Weights of a small self-supervised image encoder: batches of 128, 203450 training examples.
Rows from block 4, named by matrix and row number. Rows with one number belong to one attention dimension. Each number is 500 + 50 x the weight over its row's rms, rounded and kept within 0 to 999. All counts start at 0. Numbers have three digits each. After the name is the row's rms in percent of the matrix's.
# q: attention query (model.blocks.4.attn.q.weight, 192x192), inputs 96-191
# k: attention key (model.blocks.4.attn.k.weight, 192x192), inputs 96-191
q.33 105:587518555454546467529529449500455522543522462462506513548494478462586574526531494447521478524411503492533492455565471505541476478545506459422527403544439684436509457532494538500462389516507477423550479504518519509457564448466480485562433481535600575444477462448450552488465558566432525615
q.34 103:504521529548486477457451458498580449398439433443509451498452420511476480464444481563560514545515545647466551595615484516548404456560399415494576517514550559414424473523487546508573464520550530524538492593502503541523449474510514383446401561502440467525432478489506509472498543510457572540
q.35 114:479533520402470564491572583451488447447535546414460539476488488438491518605445568467551478477530458482475484443458457411466335474545404546558516555466467503566476566504453506506467549541487404445511495539551483567475529520458443486443566506444442518563532510443420358489517452544449506435
q.36 101:392472585537570515528576524469452478504478524445417533436560480444375437602507477499412518519559470511510506442468488444455499502418565319499533460555502524481564527463422495489489437503549533416501466587489538533492597529449470475498485521523454513500510463471487494451548418570545569583
q.37 097:467432502517421503469594485535473466543554527498466452500516503514463528519567405500536432476554540425531587471555512571423522469566588564562530459497381480470466476522501470561571512599564468528497476535536526457420540541561546409469515466495499402443515520507540462543599548532518500492
q.38 109:548335494596564583542429529481527563485518437463650497461393437553472492488504477535482491526454476518508522550518554553492543561499424502493512488496426507501569492515481408605541523519531552556555476489509491442485411450558495445459540519527421506453443430491550482516539493432464467482
q.39 104:523437425568388451484450464540441526430460508497499505520527464507618367460445453561431482524493567577491560545491479540513472469520579511483566507497522446566566525565548423462556460463533476558522571400509555414478532411538559405519547492510540516399543465484439524501421611544436415487
q.40 105:522503466592507447455502516631536544539451446503521497497388435684413522395549473523547499488539541491491448613561445464433519552479499480423439545516475493476499469457516526516494538477498523593422559409494570499557504490584422505477506501544584475485566505558551557580468519537570510466
q.41 098:558486557535485599481466459515440511540532501477481532568470456507526500548486520482545518316529486486430546498462570435494433431506505472424484528578598454457519475530575522484503479517540482509444368463587448420511482552482600460515531406496484442498416457515474503492533527537592462510
q.42 099:479464527484491539470447524492494513491594533441494500545575487586443443504447516528534507371491472510458512478446469432568549416521545575434474462412560521513463459397530480483479503482518437478525583423451450400459541578615507597474530420541533445483561469530475451446560473517534473428
q.43 096:469487496522546444541470543514431585572448483574392555506539477505468489547465539515476453547591437505591562526474389505473543477439555513518540449460526545533551499493522468462567614532407464580498516468487456435468403579498591574490512593517481465531464492454452561544418509491516453555
q.44 085:510563463511514481405498546498456455527451440466560429479422535430541502484561508581566423461455558496545523538494468429420555492446422481493449401500552502388455466461511497404440474485521530532453561477418463552519560484474461516563495499496447466528537446552552525425510481600482511496
q.45 095:532454467511553446598524447534506479530475498564484458559557482517521440547512477487443501609462478511502517517519359461469545506591524499584490388569440416440501466536390535518440466543627395434548568503372439552471476445514488513551527494514535514500554506472541563452523486542517536558
q.46 100:512601485440501542475523530417428513504519453472409584557389519428452489546470519558469539424531506531498636456501504471563568493409535534501521514497516513477517463466525639508511571544523487573472449431524504513465459538427533504564538495509523455584430482464441524568465491458444515531
q.47 099:482532485491382416436462562514502415557405580548456497546504469467494497520488604623502515397503427490490542448471536483474542475506501423538568513481513473463494490494564581522554536473494484509587575442553515509511567564477450459499446500503579515516532497593504507533594536521466502543
q.48 102:525478417554454461477570562641477424497516535468495632451436480527472532443489495474556479482524629491542546577509595454526564488463550543575408547475555496527415506566515552495446517525413553554430471412554475584517496483473554508440429489563502534462496539510493470390472584422509402537
q.49 090:419400498555444431431538491479549481508450548471523410469515512494518487497520435560442452525473478583451442515468508518414467460622519465495447366493457434499492510453466472535406490594529486556499490557446573500620589458460456530471444528483430527569505451495456579551508552528586572469
q.50 100:642468464531457429510492485497479539557513586449471589498512428533542362576527514474488476551534497492464573458525554467499533477489491469542584540619548439601494441591478457493530397462460498453464538485511464542455443512489558471455446360543474499412492508520490603490451469513473420560
q.51 112:621547503451469479545518481443507547412473484526505505540499504447452545551480420537487537441479422454549548497531544386547422331521519500509484528506503539457462591457494569501501563535486487552422502453528500506594366457568534555490458521495476489500522420565463503507529497500598502530
q.52 101:540587463406533503496482549427625456492577529557444495568571466515483482468449500520536492395565473549456559435554427525470430552460478483461490407403525557510556533456542514585512505553488572496535485448557521579578535481529453555531553502551504530518486484469539501555494482426496562560
q.53 099:560482528536535558461466493585515565487604403488504503472557407517469528555545499462484522521508487544553675568500564459489584497420553540491574506549473520525504445420557519540393384437527556498439474474514460535496504476556460421459395431555534467543563474533537540523535452499428512524
q.54 102:526533570523463511578546476451493400545397431628474492465497452596445547562565484502510478426483584523503430451541461432563487420501526432472518509515523568499507521498484458428564525451545518490555607519555441431529541511452570533473573506536555573404518496541533430512451507390482571476
q.55 106:402480443508498481547457450541523483424548586523581515518472521610443547483384572508493512520577518504560557486588535556469572589533551516454481499533490444497430560558521531558416581470475438549513441454556539423601524447487503526564517487532529573543427445605525500478650573486532557520
q.56 101:428430471522478597429530585514503548531513459507482538531547605485551559462507498386418584473489519521465492597470481515569483518623470458504548442518509500478382452501483534494486527571480572575532523568458443491492538428545380412519482521504490613576461541558509521379493467555530490540
q.57 111:483437484581495518594507472489482404523527401490444544497475405426519545464578535463499472481575477438441642547591362602477499419515492506496458521518439482464495466376537494608448464530419490553483512517486444553463551433503496546464502468544539505529455492528427525525499605535463566465
q.58 100:415451475492474443572441501486455546490517476532514511449518538464486327492496543571461468550528460552575532552503517541461477528489545501607445485436562386481457549601524464536470532469383511522438482496448535520442477531471384413451570479495440493474447545531572431595591614491518434469
q.59 097:439603509508522519415453569539474491477451465570467515530575478503513446465508534403487530500436550522513546376447504530549514481467387486541518526515480590436524500420508533487485467487409531520651507478439586512559482500434466544501513460480432512477613593449510461508517423482534560522
q.60 092:519475517507489542482568528485567564522500434468530588515568484613519519498513474488546522529425473541474607460501522497518466473504412501459502518401431505516474525487576535529395439560524513486467553524469501569520513616462494501491575523367512445482466485378408459624427523477497479540
q.61 111:389458555478459568483510548556462557503512459534523628510481638532474505512556416468434537529492536434503521499531514502475478469573498539477502518568475468509566509472490529465468476528420494525488492404493492541507479455562604517406490359503470592557532566491593508438473477372459532483
q.62 100:488571547495606478489459446498535593477424458544564491579489447517427515458554541465473432488462603565534492563476421549490562575464434533521532532460474542574624549483460523561600529525545452422526490515535503504439523465425438531565494568507511479404582505587475513521470496548452510481
q.63 103:525583564535583427557429480554521546508526493518499552515436421501470468506476562484483522451475575439582523543612477524558663509460442425511591498500566500518460469527384538510463575453547493379498482492561432516482529380459532491512552472579553465524465392529531504541422423550531492480
q.133 091:505475437498521598438567478481467531416507458515483475464463608578481470452510522463575523488496523604406524526463520497484568556338474381493532505467542488522489496516556463458574521524447463506472500439528417525492508483430531583565556435478489584573593490435552452556500526521449540491
q.134 100:464522459468457582526665468513404494473476411536477594517527480574508387491523505524498448501488475465528475492441514423493496507624476527429433527478471456452486439548421499447425548578504425548524491477535449511434473523434502541576474450475544457531488510467501547523457501504554577519
q.135 097:483584573510565532507561538472595546525516493523514480559440483511496510462609381424397512532480450494482470524453495485444467439502545515512513485479542431559449502457485498467547420486516468464486451527445510521502585426550521507477503489546556598585527508502533517560490453461521561537
q.136 097:410500473557511534451427555513578505442518421513567569528542536474493592471547637480544455521615599526447579455558493426434521511611529523494514570434497595500533461482623511473491494441465493547465500530521495425501433405506495569558554402533523457504459460514537569561503512511501500510
q.137 105:481544443559423500489453439499460522431466468496554492407560513538506464551528507462519596511489522434440445447506592471569476459542590496506501495502487488555475439541516490454471479479464579503497514480397571503582374503539499411415573572526496483481582495489405522481582539591526432523
q.138 109:417492593502433450586513504492526508415583437463488530548441564518439495508518538501399509462422524481539614507467511540496539522550545461541514464453505434571462558536497505540527546499517412528456471561576511551509476531414586460471554533506395517524549524485504475461395485438481488494
q.139 095:527573592449424493477528514523497495509526515553538544577468474532581501472577495623397502462367552364505537573507475504456503454550588455536520511543391582530502419496523490548480480544533580570486469557539453612610541470513491465541509524493505556473432525560511439534510530558442520493
q.140 098:517589467505519490432540498525565558392428500481588482480459473547486490497493483525518470466458580441498441455574426450571373509538514513416454426396533419535413475493579481500472555450542523508466506439592493440454478524610465606505530448484413459503510476378457575575504568390614545417
q.141 088:497491445497476461478443523615490502589506515512517464498465466502467464457572514465586507535418429593476444493572474506505464410454538454474520514562528531446484537533504462530478549408507494487539488368400389502563564482456485482435553454586405491457429470377532464547487572490580469474
q.142 098:500481462485604459418561500438603541486474534482435514430656475408445456474456456493450581472559479556519429479507482378434530511476500563508488452458495579390522445423537511632448469440454513475468517512496554475451519531554588435476478496572421523522564528521448471506533581511596563472
q.143 091:558499516476542471488526378527463505521463538408541608447498524448578546545482480504525525528562442515576481446498615539444528462599477454436437451498464417469501473480546460470489528492505481479466590558505513482456515470463548513472505583526488588537549545456563530498538479460454496487
q.144 103:401508449515580528537582486482492581394460509532429474551548536590503483425417518553489485472516572512547526491480466426450570510447504442565449461406575441449497416490526467539435449495521459481513486433416411583526543524506405529543552551505482428515513496501574467425592564530454462454
q.145 093:451484526509516460505476487471516496540433483466631554564499416471436559433510572399501536479577537568446501468603526509500562533450436576444518558473510464491464486508477482516445469582453471531583479552503490464469568404558452425513487470482475515501523504543528510457537507435578489531
q.146 090:535555486534527511454558477509537429499474502525416491551534533559499491540464517553502566454517439450521503481553399479505655636437563531437515446469616494495575505539495491474483566463494488545603473564597548462517460550491476516487530483433589475573450513502469430542461557605524564627
q.147 100:481479524441408423529439431608496551505519523476513569543513517569530457472508440576440558496550515584456481433481555505489564551523471522479597494552561515474564461565480506556416574430445462548517571530538494507540472549500476482527418530434489470476556467474453430525526537566509472461
q.148 094:444485605536442461612501529442467493490416436470452507451558494526465496530511427418558465578504471456488457407521529471417380410549510508551483482432444471443500546574541458470546543574479444472493530498526467527593431512507520426488451454539541547461619520491430520695484471546467488565
q.149 091:501543550563537472445410471503491495502516466510452410366464445505405483483352564597495535513493475517537464486480514485538578439529584591509574431535513471570489388465458459470486469539546498523435478480526363573451570518477471502509528552420469496429537459559481517428443523609544495458
q.150 094:568456581555525441596493540503443428510498526490429591521503520399510474629551524541545509473495438375524597501509526569607470439525512514457466502486577474411492377484459471497556538548467566608490422496484460530584472528438471512489517464523500552517461487587429441574566504408516493532
q.151 097:589570447563501414485559498552531471564493506544424477460424449495491387518594510480491449460435499511525513521470508433548422509604483486484595492520464506459538527510541520460496485500460530531594485523379495554524547479461443522477481528504469554476500530433541473535556536491511603487
q.152 114:454470450580488448525473433543527550464497474480450451556544542457519531518563492567482504479515456522477578447508437555561466525450592463592467458367573519493438549532474485572531441422523504484452507572396470539485504569541447458529434532437478443459505442554584537549493432521533587504
q.153 101:553481588525478465449460551526507521479515482603523481503582493520444422500522425424458543488422427510520467546491391437594515539469558527509552509529506481421478385508545491532384502497497491440534433509478565474548478521510584458568532470487466522472436412496523568571474540594515494442
q.154 100:435460548487503464482679499434493517472461513448456573548427478488575451496583599521500515524507538533586535526589549546443466507477463489447475470557523422469487397475543478491520443416603479550505487530458523505468544459525423580511528574488511625514540500452453576390577473538497546457
q.155 093:484516423358529435479519557468439451455495429357503581405451501528568467543525488502502521585539452601547447510501496562510531476581487443479597562495432405520518498509438495511501496523523501544448517540541473490478489466474597420474545474385493452484565467476485457472618475456486502487
q.156 107:519435556503437464554483505578565489482552519560514418589566550451494521529520421586379450412433504535491438445446496454540495474456589458501442497488575486434544517404424563419564454457402492547474519445481491555493548548617477555474408546544556482505449481556537440511548544606467456514
q.157 102:583512433470534484579538547537523504424460626486521546478565444545475485563452490443510522507508520561521485606603591502488463471595484480411459528474458540542496507503535551477531472440524537453557547502507580515492461487456499502489344483589479495532417520465530537464485524533530477576
q.158 103:511516476572447529471505531469391395539496559512575500549518360512467549534484463536565548470502552451539534537511569513483496550572460583404548492554479539428520437526491571560502584546504535529594552530506521489530595471485516475474455497406546547453475516364461529635425498405558520439
q.159 101:477376444514389476520477563521567525607507462561482441483547524479409519645560494446507473512564451509459457451496431570496447499485530467504499513446470474496435520437506542476508457402492414470464438386493410464477571436482496611560489528544463443528472485531457522499453587518516547444
q.160 105:500592502468441422555472530511544566508505503429554539532411459492554494552574580533422447528540532475522562518520442488425432413418436421385447524544499450455537496451544526619504494494502544486588500544481460593428526537446526477499496441519479481480522476393553585473572368516509460540
q.161 103:470530596558508496438523437491505568487503504402554550474604573435515471523369471546409592610439459586482456418480360526606388565481486524500507487511532502509492519451433517511559527560527581576579378467482447505441578433485434529438456494514523560496514517540445517593497556590532477475
q.162 107:429454517425462512443438514450470546518495582523521495582567551593520474394544594512470443587537529499448552481521481496500613593517563516561514556562507431511480535533515533470522530481520518493385499516463540514618532448461486446550480454543481494452583500404626512430520516492544507564
q.163 095:496586405478499485511518520442502517527378500543520505448450457555503464522473489500539556478498395570521457503410453531462507458524472495421376611431460526494564487508400482557580544518440514516521515502427557438427475513548563599489502469478492541495410489591489389592503591524486470491
q.164 099:423463484377421494509516490558518449554475540535618463492488429511515455542508529431561523471517489572526506476569483399480439508529449480385462417468491549522508397422537430477512524460447501538579499564508440517490467465404533572468580501542530544489451393567482428539536532521391527467
q.165 097:465478598539394570520497436556490582435469461504439478437510527505484564514481502463517462564576597600453499460556527474490399501564489497582573509510488453502498515497501433409430559435599478437497507555505549505531443534381493490421431579450508378518476442534479421485449421480472509527
q.166 089:488551492502500511591533490498469473573578424506476520405520571516480532566395404467465473575519584559540443586429467487537564563478499530500539520603509460547428521509507520503463502533504534538432502475503562446479440498527540500538551496448387491506512538548517374517540484504499436490
q.167 096:532568526542561506462550478448531515479572502425484518530586495395574460460582415549467548624425495473477495466589473442506428495526586490527496548557509521522473495517589548465386522483503463524545463474593490420488425529531544560418443532453453433507542535495557407534423507527517469426
q.168 095:524406574410418448440534504542532531450492484460476511448531390490548471495440553507570548512484552480433519507507450382433546533564498477523536567538524458485537502446464456583467513553475562501540478566492539483547539515580401543524463558521488465573513501510459483474536490437449543505
q.169 094:517500536486566510553503468413604540595511487589481460555526499464411485486476624479483525502468487460502551571488543460530442500515517639440495429511545528538461519436517445384520537482440499513597447476476558538538529497499419474484474556515527480472545541513492537497482444473494469450
k.33 108:415503484512511493483547496499438523524496443470400546550544455493463609569422467423504509419517426518445456480539478500430552344492565542440532457489426425582458466567442473567529571578475555472419505456414464470546430474543486523506592501461428436515457495421477465488525539420542552586
k.34 097:493452367452573534448527503593468479525535587507467519487518502562515524494572484521555495495425497500525475549532517512593486528500490438517462480498522518420501490513424518519581413487504420483498521487494563446524405407489510507498509494549495551464507540533469414453492539477543579452
k.35 116:485480519590391436524485507593546497428606496483554504469498451516532378516559467402568480428454504476485585485552573489569422572525473460441431544551402515546538544505510472544488490477502461570521567490475495503468450419493537549525434542541543624437479502507497548544441500421486565478
k.36 090:582512537449542429453536460483502540489481495485434519471465470567525489582549526427579530463525485535552580552541536478521439383581553392511609473380519459497523430530540511432579510539490514448427520473423487460515409517575478485475561544563543575566523468475482414514510500481531586445
k.37 087:446493508493496498614568520450455464528589433485447477553428400454463494474497471489493500460642465468477471486569496592473486507573465588470493478425542437473570440501456579473528578532539522564504491488462530479487506499575472549561494584432391541541575429470593526529471559467524471499
k.38 100:495458564509539460443481459573354513557482571566526564546518553420486499470494569489425538484481472517529356519521489498470496457511545589414460416433493560445468476496438480502516630409460532461499495527465554524513488625521598421570488496560507371468547541576458486448513559536486413447
k.39 100:475540376523547490492438456558473518516477462406465451433488464509503546444426501407487493414517505529548460439543567476530652533470473515501477473500631544466445562540468569443504530543482425507543508495474495526499431478552424567553581483487494511497450579590611499479543462525476555405
k.40 101:510519403569433443535446465579494457557500535545508473451543511457478411569464507527480542489462462529514480495547510510547534414489490514513540511430560513453473447528481462581553568535447497555557527498442475630570489563498559540511470463537476488545400443515468540471504622457552545504
k.41 099:463504497471559476446573556493542521540463448523493534532477354521451525463593497589447500487464535547470492550398481443487450459539492453443472419588524425624555544515453449515478538491513463555554493547432561437511508452593505515516529608492502495400597518519541587430525475427512535422
k.42 093:423540459506474490553535521477555524529496539439391540531477491476442438515505444499454499498485578558524492499490521425432530520366476533461348527488503392523456432559442486475504415474429412472567604543553571500495555545539508548510477450452554459506421443476549506458528443449470504410
k.43 101:568536572583423498503514433561462445455448537487466442481536503449439540442441470573546491466504546518526455424417507496510554521521518525556538488551636591425511437495538548461461597582591508496443473501516465449540528479499416506449593508520489489538491576458575483504615446549464405446
k.44 089:449491571535436390472512448495480511490546642517546537525582400419428504476489444460506550440534436609535467508570438442425472442483551564414561467495463427415521522472498503577519481534483491630551591451453480540455453597514586538471455542526575380382499456389503551435516506485511483461
k.45 092:524499443481498399427496417512469483407531428443444416496497468406499566517522500472551485502488519502534521558518559537442400503512486542543508577409462470561480505506518503546492492455457471376427537503568505442473490444527468498445462498560544477585456473560441591527573465491541527451
k.46 101:508476531508427467488509574504558486481493548610442522480582540426528492490428436534500521497485568445528520482480440464497507589465476422543454452541446495552518466546564494554504554511573590508439492447463491514525517446538573496496454540558498394480511434515523523476448504422504501517
k.47 094:500461497487473529499495558551389531472546460384479437492437585418482472512561452477532584501470513479560466511517499460499575502517416520545429453443437471414509539533530502507462506552503589495399367493452541427449485509542479494555509489468537601497541472466517488482549453569593557433
k.48 105:490533494528499543491449489461572522468456587471482574455515508564523514538519535550478467376537539465461545558391389457470547538450497488485420510379401487558471502534590539512480433525479491502543477537571485493598508471551532505503585443520445516501454533474416490405475510527438459509
k.49 101:503480542467387538478521527521473467549486585465529499589399513533595467540521500479539422549524394482510469463544442478596438558541498443579501507407467562472463502485491551504444433468408503485498550515466571564445425494370553609403509464469558454556399527445560441609469479567501575578
k.50 108:565593523568442455459468458476515553540581484394452513499492486483468486454522457473602575453481478449575475331454426538531562415503542424495491438513488517493479492520445611485549467540511472482446383415466437492489500512562430465512521523489424470511531455564426494517536416545522433454
k.51 108:529478543362493537478501550430463419497462548506565465535556493433540567497485565565480450501520495458492484515448470497442481525510456558522437506596494460544521569473526550473423521520512481522568533527610520390488563490433510514504522627501459447464531444582503522493517533412476475478
k.52 104:466469480386480520515549583555405535504519508514567488519538543509530469552552506474532435523534558504462505535586529546492486431484491546549564481553417457501516543521587445542409515503562537481511538565510580531436467435428542443509457465406573452458437508430472481482445544506537588533
k.53 106:478544556500489424449519548484480505527446459458441486479473494549435525525542473483552611462526503511582482458455519488419461482434492532512579544556572534462622480564484483481571537487457473428443481519475466438512519614553460435565615478465371552515514454479402542477532614512570410523
k.54 105:493470499522393541540452476482512476514524620466552491512582543565466571552564574549502410406504510467556447474499443543482541400493515548607492484409512509517453431499550546528392501579443387594503503506504481521514537507440594551506461581549546499552503527535526417451480520477483482557
k.55 100:589457549402487466512405534490517527576502513458544528427405576534517517481494530563426436499570532502499473509579434535524445542477466597535463474392413567463520507487541466539493535445495568475505559504428502536445471572466462510571557543483471502515454555505506419549464511607511459526
k.56 111:504427455568492457523572513516538520424447461461562511391439524437571537502495474542560501531533431464431495468558539455487427527435395440431588530501498569482531499486475427466491516510505486468432488488504461454455577417435524496503516395534494564424495443406505597478525419506490487428
k.57 092:477447466512455543499545430500463431444491413427464595573456431404557452484529451487495450556490533528465487531561507522514512582570419518489525632486407501532517476428531446546515495413607542544449540541467562507484478443462555529490442442484579434509465415484527491388482481372528497549
k.58 098:547577427493510505545461478539419464393557523522469434528428487486504441377499422555492522473573476565535509419562554502667551581520441526562482515459447603442476497498562561480522505521533445502564446523527472419491558514525453491474500524522470586562459562581557526487454515547510468409
k.59 097:536454529514491466487481481591501477547412619473607463495484551489489456537487571522534525580498456506471458494490573386532423469449484523504541560532469447464495564519552506560436407475474508455507513476577555508515544476463591449439442508598373518422503501391398405442533488492455417533
k.60 092:418522479481556455526549489537481521562450477462448540584480479586445522491510477426450501490413482489572506531568477591530537482485463493477459528490626527528444479593537469402545469519511460535427445500476558380536539450588446573472491507518483525522553524507510500419603490492496527531
k.61 114:554454396499442485543526502442534421474492475495506448471504410460527477473533577577441413532539436539509577544498478581513474466536488461455581471460413539465559601532544629563497436450524526545536384453531431572528514453443536406425540495556499578455571540470506531444447491504496463411
k.62 098:600521468472349441524499437531524532562522454561512422571511546434526481490438450425524489470489447510476376387503469534598495521580490516533446427591575582420518516522478478455593511477543493557526505474533469590491486519544628554507428568537570532469447522482503464560480540507470570459
k.63 104:532472505601492604412552508433522560515453465531519445506574451540560505480479492500559571465548576572498447470424493486500572478483502561449451472497546538589543490435449449569477542540535507386538457522489534490538521509564599489520483539458599479589447509456473454510500521467398562439
k.133 096:411608595382528527462533484587491515567454490440484445544495432491506551497532484514428452531510557456522422478521501402416546517475551443392544488519555497393419514500513596438466493528436591449465426449471474470462555507637513466474491487549577511460492535574470639602492537474484489511
k.134 101:482567622511546481509457567522481454422458527546479490517500464448591470407510460501471407507511502444449498488473522453457408528495501527474571486590476531628438471477545530478505534534521526402392479539462568466513435515469539456483491386464452478539425435426490499510494372458481543570
k.135 096:514437554529551529485491499507503535480442493511544536513464524524594518493467584503508571535438460491514472456580526555448477540489496508577525534461483525517655479535518556569587502510504386459487519606474460497444528376457466572557452435492516463524472461473434416456423536502487561411
k.136 104:460459476521556547454550561521455512560445457442635529506521568530533488450558531550460453494487438438478500439534445471533441506432531504471582534551551497495529564480440590530545465401440440520517462513482495538425538466536480453464493545489461471427546533537565565540504469532519502491
k.137 103:566449479513517430457404587549467587491433445645506464611475579369555518520556565497554442469531485499529384532520505518431509546478513499430440491497499542552452452497562477399519553486445476462472437496538545505458471529516498489488499545514510497583522561514501521485544569398485423520
k.138 102:514475536463538537523532465440576506461564539595463509422493553588554485433549531519586544497561484480484382552599459423517390537606464512498524528482542463418422467520498490521516494511507498567462436457529614534561438501524459492432543579441465546516488412458523461492416642497369561401
k.139 085:490497547475477485388401530533502434501492521463447518522554475536516449400435587419544482507508386473542517494442437468488549425538507521500476431453460498531500441542470485537601504534590495440588545641554393522514524472388415475532456486535505558427515495550445445473527505498521534563
k.140 100:536468503540524438443511528490570437463523530469439517547470433416481432434474421554642511521470580521526509425454576565493476552591421500531519521552496508516494446625520582482515593460539395467494569454485579497477458536516491476563578444374496480542452479443483510503466518470550513448
k.141 099:452431544395488484531536563494508478482489489521547609523448451484435461554462476600523485405509463485478501523557443438554483490489453488427496399491538529464448625549489471442570479491526476510389527569568461501520578544422466527534492587516536548480443523516533388515539512548591448487
k.142 101:560528438508461503539432358600418539440507503469462362393544457516563514576585499534470500486414506528492452425496577477561550556513557576579503501481433555534568515488549572462580424528514481538516571451551543495439496443559450595517434543501582464534488454602498479558501541454569491505
k.143 097:558474549471522494479497457396438444511472463507514471411483474485461529467490625378428514499565608522435552577492489609525522518481518576455443442578490566549444478492621499488504497589505489521467383529456460577506447486445503541539469498491507468459579522515526409493509522448563532469
k.144 095:522547331451450478450486456503502518479462533532523420363496496531572484498485568510440499540469455434508431510454535472543474441514458598502576510582473536443468549433511493498490538519568563405562548445534644517503509536452512497491443439386441452627445470547576574517404533523544511414
k.145 093:468517485518502464518455515559443436464415566567507554447510446524527532508514508504490538466521453464517558459565532616535449448522509534481579522532544472575712531466439390475428449558493557432442496552505482588549501463578533525459574546427446449554488443505547424444423471533510561486
k.146 092:546477438533510448423481484439425522424503485533513470457557572454515476518554508465486526503380519517504516470567591524481469440578455441505630471527528449498550581488487419485546424572480548425504476489489484419545570502552528422432466496499414529481460496482454556482391498430481574503
k.147 096:550487576501520465445426524528485550460468499439429373463499471513600547491547438561536449511552516653551504490461438463429454506384596558518416608478515516545470485527431612487458488484436525517536437505507461407429509468462475466486517531472491513492461492524508455536554497527504426607
k.148 100:446450566510499474552511442511435423475537449526457517481388502478489531504427477504421521522474435468524437500489483435497484572413424542580484403498459447470461589429481563454599441464448438487472480520507571536438525492365417463413520548496489540573534546531533493540579424553460429563
k.149 086:546567510415475503537491416527421488500491630501600428501480511586446513490398556544543580447555526519481508549497460510519421580474581547486477577558480471476591396386553449449443543569519507445493399497504533579523432470519392553505479493415577486527585608440537482522504470501497490500
k.150 097:487462480503499452470569477441404406515502493484578505450599520573373474484445520463483554453516491424600543487461499449524445574565470502433434445500517554527464514592488498629542450526488498515534507498429542566506482616514527505470439473420467526444528477477520511502544519428471508460
k.151 097:572560467463460512452540430501408487560491508409445496563550441523541526476438519478489452499423477535585486477518532577491488513535537456537429534551461500575586428542571492470510530483479558562471446589466389549526460557499471592545444460543506495409499533507470508573481460485542473485
k.152 116:554503443507451553444453517600539525484553430558537486469434486487405512475509514532419528479471486477451503510576490440465416445503472487547549460610608503398370503463365510487427566448440474522584483434513520426457531463494538407562542543425417419507501494509550549497447531465444595431
k.153 102:524557547494529506529610487537578581480431575482488495406554516517470490541553470474528535505460488521518563564450543491418506550513438537533421492468573463533478474516471430531615495535529564473548496542520514448439496505439540392609525605451478585478505483471442487513471486457495493469
k.154 093:511574449634474466525471539556540518471490446496587502502495465466639467571421496487596588532501563505492604460491520561485450495530482483509529521431466562517499523477532518470551552511456589473499442509550523628466479491552526502437481494568520476464402469504472582562446474512515540397
k.155 101:584534490475582443495452432577413441531495450493453461483514489597538507493461503573536475454566423490523549539433518515435445450421469509572532508463459512578445544549459501519357401519473447583498462412498513438439543459451521561479501485462554543487566507514570501497455451479492386517
k.156 107:448567496401453481461422520489571509437476475589485453543526470508498485469559571452379588443511542578560573382497498412511431534449533545450465502558454514613427493527510525495512492515490566564523548650526417442487524507464575471484459511499511496451503524542522497474447513407595544530
k.157 101:505522453532505422560600472522455508516498482573404457503486409533508568444516498426425521584506534542476500489537473502593459465504482454606550473526493552510559411540532567477517476444567476371442492452511569583599493535447465524557409502564603439479547502517434569493523359506506527441
k.158 103:527459566569500542458587564479590425452492438572504475441528510560459480540463512492549542504548490503433489484486554486538628455523492471509465604589474402563544531478479412554557526533520462447579529593516461450517462441473444553508433450557523500515463554476472469503550479461533482570
k.159 093:541508562507410539454459619505490561494489481496415482477514488557557465565580593544494537511596520438510533503423415475584459566563526543509605558535524459543441463551553475466508490411413502592530479502581522518466513485558573457492518550353463484491546517402470459516527434537520557481
k.160 089:584477544545508478515462492475492431470471521490609408576508427401504511456511524492453511461462508579530532469472538573488474508529460502494482425461431526445462439499460488602564506409528560607569578499519376469478467505504477518536515578503441520497505555521530431546480451495457442505
k.161 112:479526498501503404418479446443480497495507547482406502487488421427567516516469451416396663517509577494487579493541567530534506508465461524440420489494561517451403520574477423555475551449414393462419550516505497477520533487424476447495458545469566477494469472428488462581522535454457587565
k.162 100:446505504453484641497479493531467523549455525529525553493442416543449474558405542533422529523519528486486524574485475443505450431532380462440474524506573518528557611484398492415600560588523555454477551511465483614469507494437549545566474500532380388467459510458485576479446479496518501412
k.163 109:471482607481470457433532531416431485413472539519468388452522475520530472577441527517403564440486517469514399507520478506488559564495487562472543431571487548608436545541582469609392473512533504503424560430541533533463452493539423492433534445406573479465600485490462500471479447495417479504
k.164 101:538588504594503497402563471512503495491503486477441462547496431513534456473502509473443469509507435493489434492516479542462536508454564530539546512569512576583542370556592527496425500443514501509451501430480497519492463469480487402532484509557547522569500576607587424526468442471407558472
k.165 098:524495426542532542494459581575594581507505463405463491586442436452515568466449468428586491488491417392463492532381427512519494493579590558410505581437527437473400416481508434469508504481473515541465501486469529552434496484544446472450441519505521514450503525506535512435520504515587471473
k.166 086:464474531435458529527476561490420442393545451438520394500510542424521531477507491581430413485467523457446433510522534423616471488493575488554498503514515467587460544512528472449485536525487435436542494652531505435527552489571507479502480537477518532556460591523590424421560399459461514540
k.167 097:494505550436578524488494501526579549512537462499596523461519525574535589402471543417484509523511526503568482574563620564471562482515484536522479446526446523485497472529603495470552465526427495468483515494612531441551571525571536399464594419536469519465528445533563521481435493605559495568
k.168 100:430585472490474419509542407556464518490485553552456392535521547452548509443479475548507494419529458519496499543498495536525505477521387434528536593511517457496556367429453510578606435491532411540598541513535522461503506444531488487507545464600464501574530538562570527483459497501528337535
k.169 105:475400521512506451485423550459509450512506426459453456434507552484555492477465472406475532523542448563583421416510602545514460507564465537408529466454485513500496437511424565465468420516507394527462499540576486537437522522571543456522477563479536541441584540489553499485531496504506514551